config.toml
num_classes = 11
drop_path = 0.1
patch_size = [2, 2]
weight_decay = 0.2
Rows from block 12 of a small image classifier, named by matrix and row number. Rows with one number belong to one neuron. Each number is 128 + 32 x the weight over its row's rms, rounded and kept within 0 to 255. All counts start at 0.
After each neuron's rows are labels from the 100 images, of 14848, where the neuron reaches its highest value: "patch colour" is the nearest of a few named colours to the mean colour under the peak. Only what is clearly more common there than usual is listed. The data: capsule endoscopy frames (Kvasir-Capsule). In brackets: how many of the 100.
# fc1: MLP up (model.blocks.12.mlp.fc1.weight, 1280x320), inputs 0-159
# fc2: MLP down (model.blocks.12.mlp.fc2.weight, 320x1280, transposed), outputs 0-159

fc1.765 [102 192  58 140 170 118 113 181 122 131 141 154 136 127 162 157 126 109 115  91 100 121 136 144 107 139  94 177 177 130 151 122 129 130 190 132  80  71 157  63 105 163 106 106 150 149  65 119 143 139 119 134 140 142 165  90 125 117 110 136 163 144 158 135 126 167 145 166 125 165 100 101 150 113  95 113 125  94 135 106 143 145 132 137 158 123 158 135  63 137 121 147 160  97 104 166 120 137  58 117  71 169 108 136 136  98 108 167 146  82 122 118  71 162 146 162  70  51 168 178 111 140 106 175 189  81 114 143 161 129 141 125 160 136 154 117 151 202 152 144 146 126 141 150 123 169 133  46 124 145 123 100 123 144 194 120 138 111 134 117]
fc2.765 [115 104 160 114 148 158 147 120 162 141 167 192 141 128 104 110 103 140 190 121 129 147 129 128 104 112 166 135 126 141 156 120 156 115  92 117 117 152 124 129 130 132 101  97 228 111  69 151 104 109  87 163 102 151 147 106 171 136 124 150 182 146 133 132  86 127 129 157 143 123  83 142 136 120 176 153 104 151 142 157 137 108 102 146 123 114 122  84 141 132 170 118 125  81 128 141 139 141 178 113 138 126 109  97 127 108 178 139 156 112 116 163 160 122  61 160  92 104 156 121 126  99 145 169 104 145 104 153 123  98 121 143 200 140  55 114  69 117 148  80 126 160 148 144  54 106 104 109 120 151 156 151 169  39 133 133  83  75 119  63]
patch colour: black (51)

fc1.354 [138 136  95 134 128 165 140 105  97 161 112 113 117 161 174 126  76 169 178 144 134 114 119 124 113 180 179 179 141  98 162 108 170 143 129 119 104 108  94 109 132 189 163  83 208 119 154  80 113 147 169 122 141 145 131  92  98 125  99 129 164 116 176 134  83 143 108 146 152  99 148 127  97 119 133 108 138 145  83  51 131 159 107 106  90 161  87  75 119 141 104 110  89 110 106 105 105 122 113 123 142 112 163  80 118 110 125 153 139 117 112 135 132 154 116 142 123 125 136 166 128  99 146 135 151 128  88 149 152  96 133 124 158 108  62 186 110 176  85 146 153 117 124 110  93 176 148  87 138 106 170 137 125  92 180 118  85  77 120 166]
fc2.354 [177  76  45 138 157 149 132  92 121 124 135 112  98 102 206 112 106 120 132  92 164  91 155 127 119 163  77 119 114 100 139 110 150 183  96 135  88 137 142  35 115 105 136 107 193 135 129 107 117 145 128 126  95 148 106 133 135 140 124 130 118 129 169 100 159 139  93 111 147 127 148 131 148 109 173 146  86 182 137 124 124 174 131 139  92 151 110 115  78 137  79 117 126 135  74 102  83 145 145  90 118 166 107 122 143 132  86 121  71 180 141 117 100 118 152 162 132 178 213 158  78 124  68 101 183 108 113 139 119  66 147 131  88 129  81 112 128 169  95 148 138 106 109  88 134 168 103 158 101 120 161 124 126 112  91 114 171 139 155 147]
patch colour: orange (46)

fc1.253 [ 98  75 147 141 151  79 191 153  87 115 106 140 138 115 142 103 167 165 192  95 159 151 100  96 146 103 109  85  92 172 151 123 163 128 104 123 131 144  99 153  89 145 166 165 179 109 140 111 105 129 111 150 103 135 165  97 182 183 172 143 112 105 119  63 138 161 127 138 160 108 134 120 102 125 122 124 113 142  96 113 114 111 203  90 126 149 139 143 122 195 112  97 141 181 159  85 139  92 103 133 128 174 122 133 175 111 134 157 126 109 130 131 177 164 143  92 108 150 152 172 109 104 155  94  97 199 179 139  46 162 115 151 128 142 115  80 108 121 142 121 140 117 144 136 134 153 108 160 127 100 123 167 127 178  62 113 113 181 186 102]
fc2.253 [120 126 132 168 129 115 129 152  85 136 145 101 126 129 145 144 155 108  62 175 134 115 102 132 107 173 142  77 119 107  74 112  72  63 147 116 108  89 144 165 168 158 116 100 131 158 129 152 137 159 116  63 132 157 101 143  97 184 127 115  95  88 141 213 138 119 121 138  69 122  92  75 158 141  79 124 136 127 175 112 173 115 133 142 129 111  94  90 130 132 127 126 113 137 118 145 119 124 103 106  86 100 126 109  94  99 153 127 143 109 169 196 139 127 204 119 154 135 112 109 168 149  83 178 161 100  55  96  93 138 107 149 130  78  95  78 180 114 164  88  55  96 115 162 123 194 157 184 149 123 183  79 149  91 132 122  76 139 167 177]
patch colour: orange (25)

fc1.173 [ 88 193  85 133 159 139 111 156 105  92 138 124 137 105 139 143  91 158 154  98 117 142 131 139 147 134 108 162 176  92 157 142 116 117 146 138 126 112 108  53 131 139  89  84 170 130  89 140 121 124 107 151  94 165 130  85 153 122  88 140 112 147 123 121  83 147 149 171 130 158 122 104 161 115 135 147 139  63 112 102 130 102  98 112 125  90 124 103  78 149 145 170 181 133 117  78  70 133  95 121 146 134 105 139 113 136 107 154 120 141 104  62 122 140 141 114 126 128 171 178  89  95 111 134 184 103  94  78 145  85 154 151 155  83  66 137 107 198 163  97 120  96 155 149 145 157 141 117 132 137 132 156 121  72 131 128  78  93 132 163]
fc2.173 [125  99 136  96 152  77  90 102 138 165 165 116 118 122  87  96 109 138 117 148 142 170  97 167 103 136 130 106 166 109 117 104 137 111 119 133 140 155  64  91 122 175 182 125 157  51 168 105 127 121 180  88 157 136  92  86 154 121 105 143 134 106  90 127  97 116 139 123 107 109 159 115 140 141 128 154 121 134 115 136 192  79 153 100 158 152 124  93  87 120  73 107  95 162 111 113 133 118 134 109 232 115 136 158  86 156 119 119 129 129 176 120 139  96 141 142 152 158 169 133 109  95 160  50 145 167 128 157 111 121 109 151 172 119 134 198  81 144 120  59 107  96 141 111 160 161 153 137 144 114 150 189  77 158  70 113 138 118 137 106]
patch colour: black (27)

fc1.309 [114 180  98 132 127  58 120  92 103 132 151  62 138 158 181 152 139 128 135  90 104  79 150 104 136 186  85 150 163 136 138 105 113 136 155 135 144 137 155  54 137 153 111 134 113 140 118 107 128 134  97 146 149 154 163 118 137 139  88 145 112 131 101 113 136 136 138 133 138 115 114  92 176 114 179 113 146 202  86 119 166 148 120 147 155 168  33 127  63 115 121 166 201 145 135 128  67 145  54 120 179 152 100 169 131 118  77 159  86 159 118  60 118  96 193  97 147 119 156 181 116 113 122  87 203 105 121 130 140  87  87 109  81 126 151 137 114 146  86 140  99  87  89 133 156 152 168 152 135 144 110  90 121 144 165 129 136 123 133 163]
fc2.309 [168  93 178 103 113 190 164 186  80 144 131 163 141  91 182  77 140 129 168 146 180 148  92  99 154  62 155  79 129 109  51 122 101 123  97 112 132 107 121 135 133  79  94  79 115 123 115 146  92 145  94 147 118 133 119 156 102 184 193 117 105 117 114 140 102  92  91 117 138 157 104 189  98 155 142 108 121 172 129 132 131 132 138 105  67  96 164 149 107 100 130 124 143  96 123 146 113 129 177  89 121 101 155 155 135 131 187  79 101 104 131 187 131 162 102 175 114 142 130 100 146 119 187 136 139 129 157 149 125 131 115 118 120 126 165 148  99  37 139 138 116 133 206 109 120 121 129 143  96 103 174 127  87 118 133 103 124 142 153  88]
patch colour: black (72)

fc1.455 [121 140  99 151 102 220 110  84 119 146  57 127 102 188 150 138 111 157 157 112 128 148 137 127 167 102 147 156 157  93 139 167 112 108 149 161 130  78 117 113 129 177 166  43 135 121 143 148 180 111 163 102 114 163 128 112 150  83 125 151 115  89 151 109  82 145 140 177 129 118 130 133 113 115  93 128 129  54 120  90  81  94 131 104 137 161 114  92  95 181 113 174 160 125 115  96  52  96 112 124  85 128 152 117 109 131 128 128 119 156 144 115 115 144 113 133  96 110 138 130  94 169 131 146 152 102  90 121 142 129  50 159 185 106 121 143 107 155 157  81 110 107 109 145  86 127 136 105 169 109 170 123 167 116 102 154 107  94 142 177]
fc2.455 [148 129 156 172 131 131 148 125 130 132 125  82 133 116  72 178 142  55 148  80 151 102  89  89 121 189  64 105  46  96 170 127 132 152  88 131 160 147 194 171 182 148  89 136  73 188 116  91  62 139 133 105 119 163 148 166 166 179 108 145 139  93 106 128 123  94 122 156  97 144 108 167 160 101 173  79 136 144 116  76 114 163 160  97 165 136  90 123 204 109 131 103 133 118 153 125 135 165 151 102 155 117 141 121 108 127  47 101  83 150 102 155 169  84 154 136 199 182  55 129 131 117 160  86  47 122 128 144 126  89 165  94  50 129  67 120  94 121 101 155  95 166 117 139 107 146 106 193  83 153  89 145  91 115 128 109 142 154 138 113]
patch colour: grey (35); orange (28)

fc1.110 [ 90 214  57 105  94  41 145 180 155  43 144 117 119 113 109 152 122 100 131  87 118 112 119 157 168 130 148 128 168  23 155  88  98 142 150 140 139 134 157 113 156 193 128 112 149 145  63 147 145 163 118 118  66  99 144  97 113 131 150 139  83 155 129  91  89 139 142 142 159 116 124 105 130 120 158 230 171  69 121 108 178  94 146  81 165 126 104 149 119 155 146 148 213 144 119 112  52 113 113 142 130 107 140 201 139 138 151 109 103  86 136 105  80 171 172  83 139 158 138 131  99 170  73 105 136  73 139 111 147 132 119 142 111 117 122 134 164 150 166 101 155  87 162 130 133 147 103  63 137 104 120 126  71 131 132 123  96 139 140 120]
fc2.110 [100 128 111 191 168  95  90 149  93  87 138 164 204 112 124 120 202 142  78 137 133 153 127 115 123 119  82  77  75 195  76 150 148  99 158 170  91 116 157 137  91 124 100 119  76 159 123 106 177 158 124 170 175 108 114 120  90 171 125 173 171 128 164 153 115  97 122 176  95 134 101 106 179 133 113  83 139 105 127 138 133 168  65 160 125 117 147 145 148  85 141 139  93 120 165 117 155 119  92 126 138 195  39 123 174 121  65 151 143 109 110 129 109  95 133 130 142 113 133 168 136 134  79 134 105 160 111 136 131 145 177 150 137 147 229 146 169 148 115 137 120 153 122 129 124 138  78 106 137 155  85 152 156 167 141 147 125  98  81 133]
patch colour: black (34)

fc1.12 [134 154 123 123 162 136 100 173  49 120 145 124 144  96 168 129 138 113 180 122  92 174  87 115 160 168 119 149 153  32 155 124 152 159 158 133 123  61  98 109 143  97 120 109 165 154  92 107  88 169 129 149 138 121 148 116 128 120 103 134 126 115 115 129  94 136 145 150 112 179 147 108 146 127 127 110 140 100  91  74 130 106  94  86 110 105 137 122 118 156 127 146 112 131 110 126  79 141 105 106 134 112 177 132  85 111 113 125 133 122  70  92 106 167 143 167 132 121 130 176  88 106 153 143 136 125  57 102 131 125 227 179 127  99  94 150  80 137 121 137 101 105 156 160 178 195 130 153 106 123 145 135 111 122 164 125  87 117 164 150]
fc2.12 [161 109 150  73 123  85 131 119 129 131 169 106 134 174 144 102  96 155  71 146 138  95 147 112 116 136 192 126 118 147 148 118 130 143  16  70 109 142 125 145 141  62 109 166 123 164 129 137  83 118 100 134 171 111 143 135  94 124 135  71 128 178 132 162 158 134  82  65 165  80 125 168 132 141 156 107 135 169 159 164 120 149 112 181 125 114  51 104 183  97 144 106 145 135 123 121 144 164 207 145 183  94 162 111 137 105 140 154 141 152  93 148 125 129 117 105 146 107  74 102 209 107 217 102 114 178 157 124 130 116  83  81  89 132  90  79 154  76 127 157 168 115 121  88 139 114 130 144  77 156 155  91 137 148 141 104  93 142 107  80]
patch colour: orange (52)

fc1.325 [110 129  88 130 173 159  92 116 112 132  33 115 137 183 109 141 120 174 172 131 110 116 151 105 126 194 133 176 125  70 157 134 132 129 157 144 133 112 113  68 133 149 139 105 173 160  79 109 126 155 131 131 149 142 154  87 134 101  96 150 150 117 134 157  97 146 149 253 147 128 124 116 133 112 142 107 134 117 101  89 116 155 131 114 122 156 112 116  77 135 104 151 116 111 123 130  75 142  84 102  86 134 151  97 122 125 126 139 150 120 112  91 121 144 119 146 123  91 173 182 118 130 147 176 189  97  61 171 118  74 225 160 133  74 111 131  89 174 112 105 140  95 121 136 110 205  88  94 110 121 117 150 147 118 143 114  68  83 152 208]
fc2.325 [126 137  93 118 155 176 130 111  86 189 170  77 128 146 128 130 117 143 160 145 161 114 120 118 173 161  95 120 109 117 113 129 103 121 110 145 133 133  98 104 131 169 152  53 126 100 129 101 123 130 128 119 164 182 116 128 146 122  96 162  67  81 107  62  84 133 141 167 106 113 146 158 163 125 169  87 150  90  88 106 124 130 114 133 161 161  71 111 125 130  86 143 123 194 130  52  83 150 152  89 178 109 112  74 140 128 108  82  73 218 166  44 153  82 187 143 102 163 128 163 126 170 149 112 130  96 109 114 138  73 143 136 120  95  98 140  71 132 126  94  73  87 126 119 126 165 156 147 142 121 127 146 134  68  87 127 126  70 115 207]
patch colour: orange (32); grey (26)

fc1.601 [ 78 149 112 155 114  78 143 154 143 130 141 122 125 164 166 184 150  78 211  56 126 116 125 139 127 116 127 122 114 125 130  85 149 106 178 183 112  78 117  75 132 201 156  79 191 113  63 121 154 144 154  85  42 148 165  90 138 113 142 171 120 119 161 119  96 157 160 187 113 135 125 111 159 111  85 151 139  70 104 119 176  87 136  95 150 154  99 115 105 158 149 168 147 106 150 164 113 105  88 105 106 181  64 177 110  99  78 149 164 117 139 108  82 113 146 129  69 109 194 144  62  99  34 129 140  85 138 145 130 167 111 140 132 144 125 144 115 149 144 102 126 127 127 172 146 129 158  67 159 149 135 117 129 107 153 137 125  91 120 153]
fc2.601 [ 96 152 132  96 156  86 128 115 125 134  93 102 171 168  71 123 159 215 112 138 108 106 158 123 103 124 129  10 199 140  69 155 104 153 159  96 133 148 108 133 129 105  91 164 114 124 113 151 109 113  61 173 127 120 120 107 145 155 119 120 147 164  51 170 114 135 142 129 164 122 123 116 127 133 128 128 142 131 130 172 158 170 145 128 114 104 142 137 124 119 112 144 172 143 100 118 148 158 105 132 156 138 127 143 179 136 144 154  81 148 156 125 140 152 147 140 120 110 165 157  88 121 113  81 111 149 126 153 128 101  76  94 105 128 255 158 120 115 160  91 141  77 140 110 128 131 130  89 108 147 109 137 114 152 166  84  87 117 166 174]
patch colour: black (27)

fc1.508 [139 151 107 126 151 102 126 165  71 160  75  85 107 100 146 106  81 158 150 161 134 113 105 105 142 177  57 150 162  90 133 102 143 140 118 108 138  90 149 105 132  61 112 129 131 133 114  96 121 121 102 142 178 114 104 130 114 139 116 133 148 150  81 118 160 136 136 138 146 154 108 149 101 130 228 129 136 202  69  79 132 188 104 101 102 134 135 138 110 130  77 159 134 177  84 119  76 138 136  98 155 124 173 142 139 120 165 131   4 177 117  97 153 168 153 170 144 135 143 181 123 104 155 129 154 128  86 150 172  96 103 122  84 100  60 152 100 132 117 143 118  97 117 111 168 211 135 177 145  95 184 157 106  95 171 113 124 138 131 149]
fc2.508 [148 153 103 102 117  54  86 173  78  90 167  79 167 133  71 149 151  96 115  79 112  80 117  80 158 162 153 121  96  75 165 111 132 189 119 112 117 138 151  63 175 102 104 158 108 222  88 121  67 133 139 162 141 112 188 124 107 139 111 133 142 132  64 128 153 108 105  95 127 101 157  93 189 115 167 116 188 128  80 118 127 115 135 149  87 130  89 140 118 104 135 121 169 158 127 124 101 168 126 139 169 102 176 153 154 150  73 131  81 153  73 107  75 111 183  89 149 163 121 138 136  85 155  62 155 140 167 112 104 111 103 112  88 136  93 140 157 110 104 146 155  74 136 125 156 158 123  77  59 138 135 124  91 207 165  90  96 154 167 127]
patch colour: orange (70)

fc1.392 [ 90 182  88 150 163 123  80 156 126 143 118 104 117 135 152 151 141 129 176  88  85 112 142 129 133 195 115 137 146 106 127  96 127 138 179 160 106  96 132  95 125 201 130  91 171 162  69 120 141 123 129 129 133 143 175  71 124  77  81 169 137 120 142 139 116 153 195 197 115 147 146  96 176 104 130 109 144  83 106 103 153 113 121 114 137 159 119 120  93 156 119 169 155 121 116 151 101 124  80 142 127 158 124 131 138 145  81 159 158  99 112  83  83 133 168 109  93  81 158 211  87 109 120 130 161  67  84 119 141 109 151 154 141  98 138 142 123 142 134 102 145  89 138 177 149 192 148 103 102 136 128 116 108 128 170 124 114  74 154 185]
fc2.392 [131 161 131 140 138  76 134 130  68  86 203 126 200 130 208  74 115 178 111 132 157 126 148 127 163 103 151  42 157 148  54 152 120 105 107 103  82 155 149 194  80 144 105  73 119 116  84 131 126 112 108 178 128 146  97 121 113 153 142 135  87 127 125 106 108 141 141 117 158 106 145 137 108 151 116  87 174  71 131 169 179 123  66 159 109 168 133 123 202 127 111 151 151 134  94  76 120 119 175 123 132 131 136 167 180 130 186 133 110 123 141 113 110 150 150 110  90 123 106 155 115 144 150  90  26 109 137  97 154 106 180 146 148 131 192 133 117  58 174  92 145 113 140 124 131 125 126  78 109 121 120 135 124 120 131 119 101 108 130 146]
patch colour: black (32)

fc1.542 [119 182  97 129 136  77 129 145 121  52 179 130 156  97 160 131 120  95 131  80 134 122 137 146 135 138 106 148 160  95 148 140  90 121 134 129 129 140 151   0 118 136  86 103 148 159  57 146 150 134  84 152  75 158 138 122 151 194 147 150  80 167 132 106 116 153 128 138 145 159  97 116 142 116 158 155 155 107 147 124 188  90 133 141 145 122  76 105  21 102 147 169 232 135 109 139  91 104  92 128 160 146  97 198 134 150 126 132 111 115 143  91 118 146 159  87 144 148 228 183  95  92  84 107 233  79 137 102 147 103 148 114 127 118 110 133 151 175 115  94 150  96 154 133 172 136  91 145 119 138 130 111  98 115 130 120 118 113 142 104]
fc2.542 [177 133 158 190 108 144 141 163  76  86  84 198 218 119 110 103 118 117 127 113 162 136 105 115 150  50 141  71 133 153  67 148 111 127 146 110  78 114 181 112  78  70  84  79 103 140  73 121 146 160 122 146  98 136 120 190  71 155 155  93 140 113 141 152 103 153 119 151 139 161 106 131  94 119 119 119 132  75 143 164 104 170 129 108  81 127 214 176  86 154 108 154 137  96  81 156 126  89 108 141  47 157 104 151 156 138 126 150 117  76 134 174 107 188 105 103 119 149 175 115 104 151 112 175 149 120 159 151 144 151 210 121 127 156 153 141 160 123 170 169 178 131 174 130 109 112 102 116  87 137 136 122 139 154 158 125 129 134 132 116]
patch colour: black (38)

fc1.532 [116 173 100 141 143 124 118 135 132 123 114 132 146 145 173 155 121 123 153  68 102  99 166 126 115 135 139 172 172 117 157 138 109 124 189 129 106 105 144  73  96 170  89  71 180 150  33 143 150 142 113 126 105 141 175 103 121 151 114 135 152 146 179 149  80 171 170 178 140 147  93 117 138 101  97 117 104 115 140 116 180 134 138 130 140 150 119  78  84 156 111 169 174  85 101 175 135  99  81 141  99 158 100 120 120 124 109 204 171  67 128 152 101 188 128 138  77  57 162 145 106 144 122 176 168  86  79 142 149 111 161 120 146 120 119 126 136 165 115 115 177 115 149 167  73 133  88  53  91 163 144  85 142 133 165 109  89  93 162 149]
fc2.532 [138 121 172 164 162 147 154 153 120 137 103 133 174 155 125 100 130 116 165  96 148 128 123 104  65 181 144 111  99 177 121 145 140  89  82 115  94 121 157 141  81 136  92 127 207 102  78 120 135 120  99 128  89 134 128  55  78 128 132 140 201 129 112 144 121 171 109 171 182 131  71 162 153 103 120  80  99 143  99 186 143 144 109  97 111 167 199 139 167 108 149 158 132  72 139 186 161 147 205  90  70 144  99 125 155  86 155 163 175  70 140 114 130 122 104 142 126  83 162 132 115 166 123 160  82 159 129 211 120 116 208  96 144 181  57 133  80 142 118 165 141 142 146 116 111 111 117 113 121 193 137 119 136  25 184 110 110 103 100 159]
patch colour: black (25)

fc1.429 [136 149 132 139  85 183 152 144 128 160  77 104 119 173  87 177 128  57 206  63 146 107 122 158 125 139 172 121 104  70 140 100 126 131  98 141 142  70 104  75 153 211 121  90 162 128 107 116 128 131 168 104  71 178 146  60 142  80  99 147 176  84 140 107  54 147 122 182 125 140 116 136 150 122 142 139 124 121  83 101  79  83 153 107 129 160  74 111  84 174 137 165 194 102 139 189 104 119 140 120 126 115 120 141  49 115  64 137 187 120 121 128 143 115 131  89 104 103 176 129 112 100 119 139 151 105  85 157 145 111 102 126 181 135  89 161  91 151  82 129 122 121 155 138 122 150 144 148 147 143 125  96 123  94 143 123 125 123 133 109]
fc2.429 [119 139 121 105 139 149 126  92 111  74 116 102 202 122 153 104 161 193 141 119 109 124 127 124 111 109 139  38 137 156  81 118 128 148 124 120 103 167 101  84 123  27 100 135 160 188  94 151 112 125  92 156 131 104 138 147 114 141 125 119  99 175 148 180 125 111 125 124 165  91 155  83 166 131 100 143 147 118 108 162 150 144 121 106  81 102 132 129 110 111 148 126 184 124 111  98 111 154 109 136 161 168 104 123 104 172 102 156  87 160 111 102  91 125 140  95 123 126 203 154 105  79  97 108 153 137 137 146 143 107 177 132 135 119 185 165 125 146 110 105 178  35 155 111 141 149 122 109 102 158 126 106 155 139 117 124  92  97 124 181]
patch colour: grey (46)

fc1.741 [151 127 102 160 119 158 131 108 111 169  82 107 106 180 214 138  65 122 178 118 135 126 117 123 141 126 127 192 143  90 161 123 149 147 129 134 125  60  98 120 126 149 155  76 144 118 146  85 137 114 175 108 134 159 135 125 166  99 111 127 144 103 144 143 115 145 125 146 121 137 132 128 101 116 123 113 127 107 118  48 112 132 103 124 117 163 109  57 119 180  65 119  98 117 102 115 129  86 112 119 143 126 151 123 110 100 107 148 129 143 127 155 129 157 118 156 118 119 122 143 126  89 136 142 142 105  70 128 163 106  60 142 162 108  56 162 119 186 140 139 132 148 129 143 104 153 189 167 124 102 183  93 136  91 143 145 137  97 124 131]
fc2.741 [190 106  76 179 138 145 149 119 122  76  44 131 145 134 131 113 119 107 167  44 170 115 126  99 136 103 123 127  87  47 151 146 110 191  70 134  92 131 164 111 167  81  80 129 147 193 103 132  90 122  94 163  30 134 118 119 115 147 124 118 110 147 118 133 126 144  92 166 130 141  65 145 136  80 140 185 127 157  88 108 144 169 136  88  75  95 107 168 104 165 122 127 156  83  81 131 116 166 165  97  81 134 111 151 203 168  89 121  62 147  89 105  86 145 146 122 107 184 146 156  71 144  83 108 137 104 136 171  77  97 150  83 105 151  55 146 144 142 141 146 132 105 154 100 115 129 112 123  87 174 105 113 115 120 146  86 116 154 162 173]
patch colour: grey (30); orange (30)

fc1.596 [122 202 127 155  99 160 133 160  75 107 142 118 159 124 132 126 111 102 163 110 159 148 112 133 143 127 117 150 143 102 132 166  85 110 115 139 136  84 129  57 118 134  88  77 118 140 121 112 158 133 117 142 101 179 118  71 148 165 128 154 101 113  99  85  53 133 126 171 126 158 132 132 133 135 116 100 144  75 100 114 120  82 112 124 116 144 164 110  68 128 134 188 230 140 117 143  44 100 123 128 148 124 118 175 112 135 109 104 159 110 147  62 156 125 157  87 135 116 193 193 101 115 103 112 178  92 109 106 150 122 171 134 150 128  98 202 109 173 155 101 119  77 169 132 178 140  99 157 158 124 151 131  86  90 159 136 106  73 115 154]
fc2.596 [159 132 103 158 117 104 141 174  94 103 136 136 231 167 103  70 108 140 115 150 132 102 129 137 122  78 115 125 170 114  94 113 153 147 155 118  74 112 152 106  78 175 156  84 101  84  89 109 169 150 178  87 146 109  67 154  89 166 137  92 140  94 141 119  68 149 141 180 164 119 116 117  80 138 148 132 147  71 138 139 120 183 120 112 148 171 175 166  75 163  65 173 107 144  69  92 120  69  98 129  84 118 148 143 155  85 133 136 131  88 181 160  85 176 123 105 113 146 163 115  66 154 124 151 157 128 102 169 161 148 186 136 114 146 144 146 152 148 135 137 180 115 155 104  76 143  98 124 161  94  81 159 135 153 122 135 123 144 125 123]
patch colour: black (28)

fc1.602 [ 88 199  61 112 152  91 125 138 156 127 208 131 116 138 183 125 121 132 127  88 108 159 172 166 152 159 137 115 182 128 114 150 145 132 168 142 102 103 101 106 110 227 161 135 170 128 102 151 147 122 153 136  94 141 135  31 148  96 109 145  93 149 149 114 144 155 170 133 146 123 149  97 176 122  64 128 147  20 154 127 158  95 100 162 151 151 104 113 105 116 169 138 141 141 109 119 126 133 103 127 133 143 103 127 150 125 119 149 205 105 112 114  81 129 162 121  88  83 142 141  75 115 124 125 149  91 115  83 116 130 168 143 175 128 140 116 133 114 152  98 130 159 127 136 117 132 185  82 137 144 112 115 120 124 112 140  76  92 136 134]
fc2.602 [138 126 206 123 115  89 118 158 163 121 138 143 164  86 113 109 163 155 127 160  87 127 104 116 111  69 142  76 140 144  23 108 131 115 185 126 120 161 138 180  97  83 118  71 102 121  68 157 146 147 128 126 152 114 133 186 113 172 127 124 137 150 139 174 111 128 153 147 134 124 120 105  98 114 165 121 126 174 174 174 151 214 104  99 152 124 135 117 131 119  91 133 127 157 136 106 111  65  78 158 134 152 131  74 165 159 158 135  67  99 137 148 123 175 106 118 111 140  99 110 112 150 142 152 105 158 122 133 156 135 144 140  76 111 255 103 164  75 117 104 152 106 156 156 102 100  55  96  93 142 113 162 158 204 138 125 130 128 142 126]
patch colour: black (25)

fc1.415 [107 139 119 126 155  74 128 137 110 135 107 199  96 131 195 137  95 128 113 108  63 176 139  92 104 145 111 153 113 127 145 125 170 212 102 118 107 118 165 156  81 105 105 177 119  94 150 119 134 147 136 158 129 101 155 156 147 144 110 128 160  89 169 137 131 122  37 204 131 121  63 132 164 121 142 207 102  74 116 109 144 126 100 159 108 127 147 162 121 108 144 166 116 127  65 190 134 107 151 126 130 156 136 157 163  44 142 124 127 115 102  70 144 115 104  97  86  82 133  99  74 145  76 105 124 171 132 143 151 110 152 115 158 124 133 120 121 163 141 116 137 122  83 127  83  87  65 102 157 177 105 186  88 131  59  59 130 141  87 144]
fc2.415 [143 144 103 126 185 137  70 127  76 156 161 105 170 103 128 184 140 106 128 141  97 147 118 143 126  50  96  70 108 102 150 131 102 114  76  73 138 108 155 169 130 143  99 125 135 156  87 167 148 146 116 102 183  81 132 102  57 150 190 217  92 132 134 122 128 135 150 121 122 120 120 227 143 104 102 150 126 106 177 123 119  96 154 161 125 163 138 102  70 148 108 183 185 132 143 140 164 142 140 130 131 126 135  75  81 105 180 145 107 153 123 220 134 121 142 147 201 135 109  99 140 150 117 130 166 138 106  96 103 161 122 148 142 112 133  90 125 175  83 124 146 151  88 152 134 195 176 122 137 120 137 123 140 135 197 130 127 105 193  90]
patch colour: black (72)

fc1.237 [ 91 172 138 169 141 130 116 100  82 174 151 150 124 143 148 138 141 173 139 150 112 150 151 104 104 176 150 153 161 152 118 153 134  83 173 144 137 118 105 112 128 112 169 128 128  98 146 113 187 124 123 143 172 163 124  69 155  96 126 171 129 120 109 163 110 126 162 133 153 105 130 139 116 164 148  99 150 155 109 134 148 161  91 163 144 171 129  85  86 120 125 160 129 149 127 121  62 127  76  83 124 157 138  73 124 109 141 143 134 138 146  92 156 127  76 139 118  50 149 162 104 123 128 131 180 116  89 131 134 116 138 193 181  98 128 123  57 130 153  74 110 142  65 141 138 173  79 106 185  97 162 172 173 118  95 190  68  98 104 133]
fc2.237 [126  90 124 166 107 134 131  89 153 126  50  53 153 139 107 130 179 102 140  71 155 117 162 119 100 127 136  73  76 174  58  89 116  88 140 167  92 160 162 114  78  94 141 115 163 134 102 103 183 114 187  81  88 143 130 132 127 156 132 151  84 113 118 115 155 125 113 132 135 100  80 148 164  96 113  96  62 135 147 170 122 147 147  95  62 180 161 189 121 125 105 143 135 148 165 144 131  90 119 128 117 177  59 146 179 179 105 144  54 117 192 135 127  87 134 107 148 157 192 108 106 108  88 103 126 118 156 126 104 122 127 129  30 169 179 143 175 117 128 147 128 114 127 143 116 123 108 138 110 184 100 125 135 106  70 151 150 108  93 157]
patch colour: grey (45)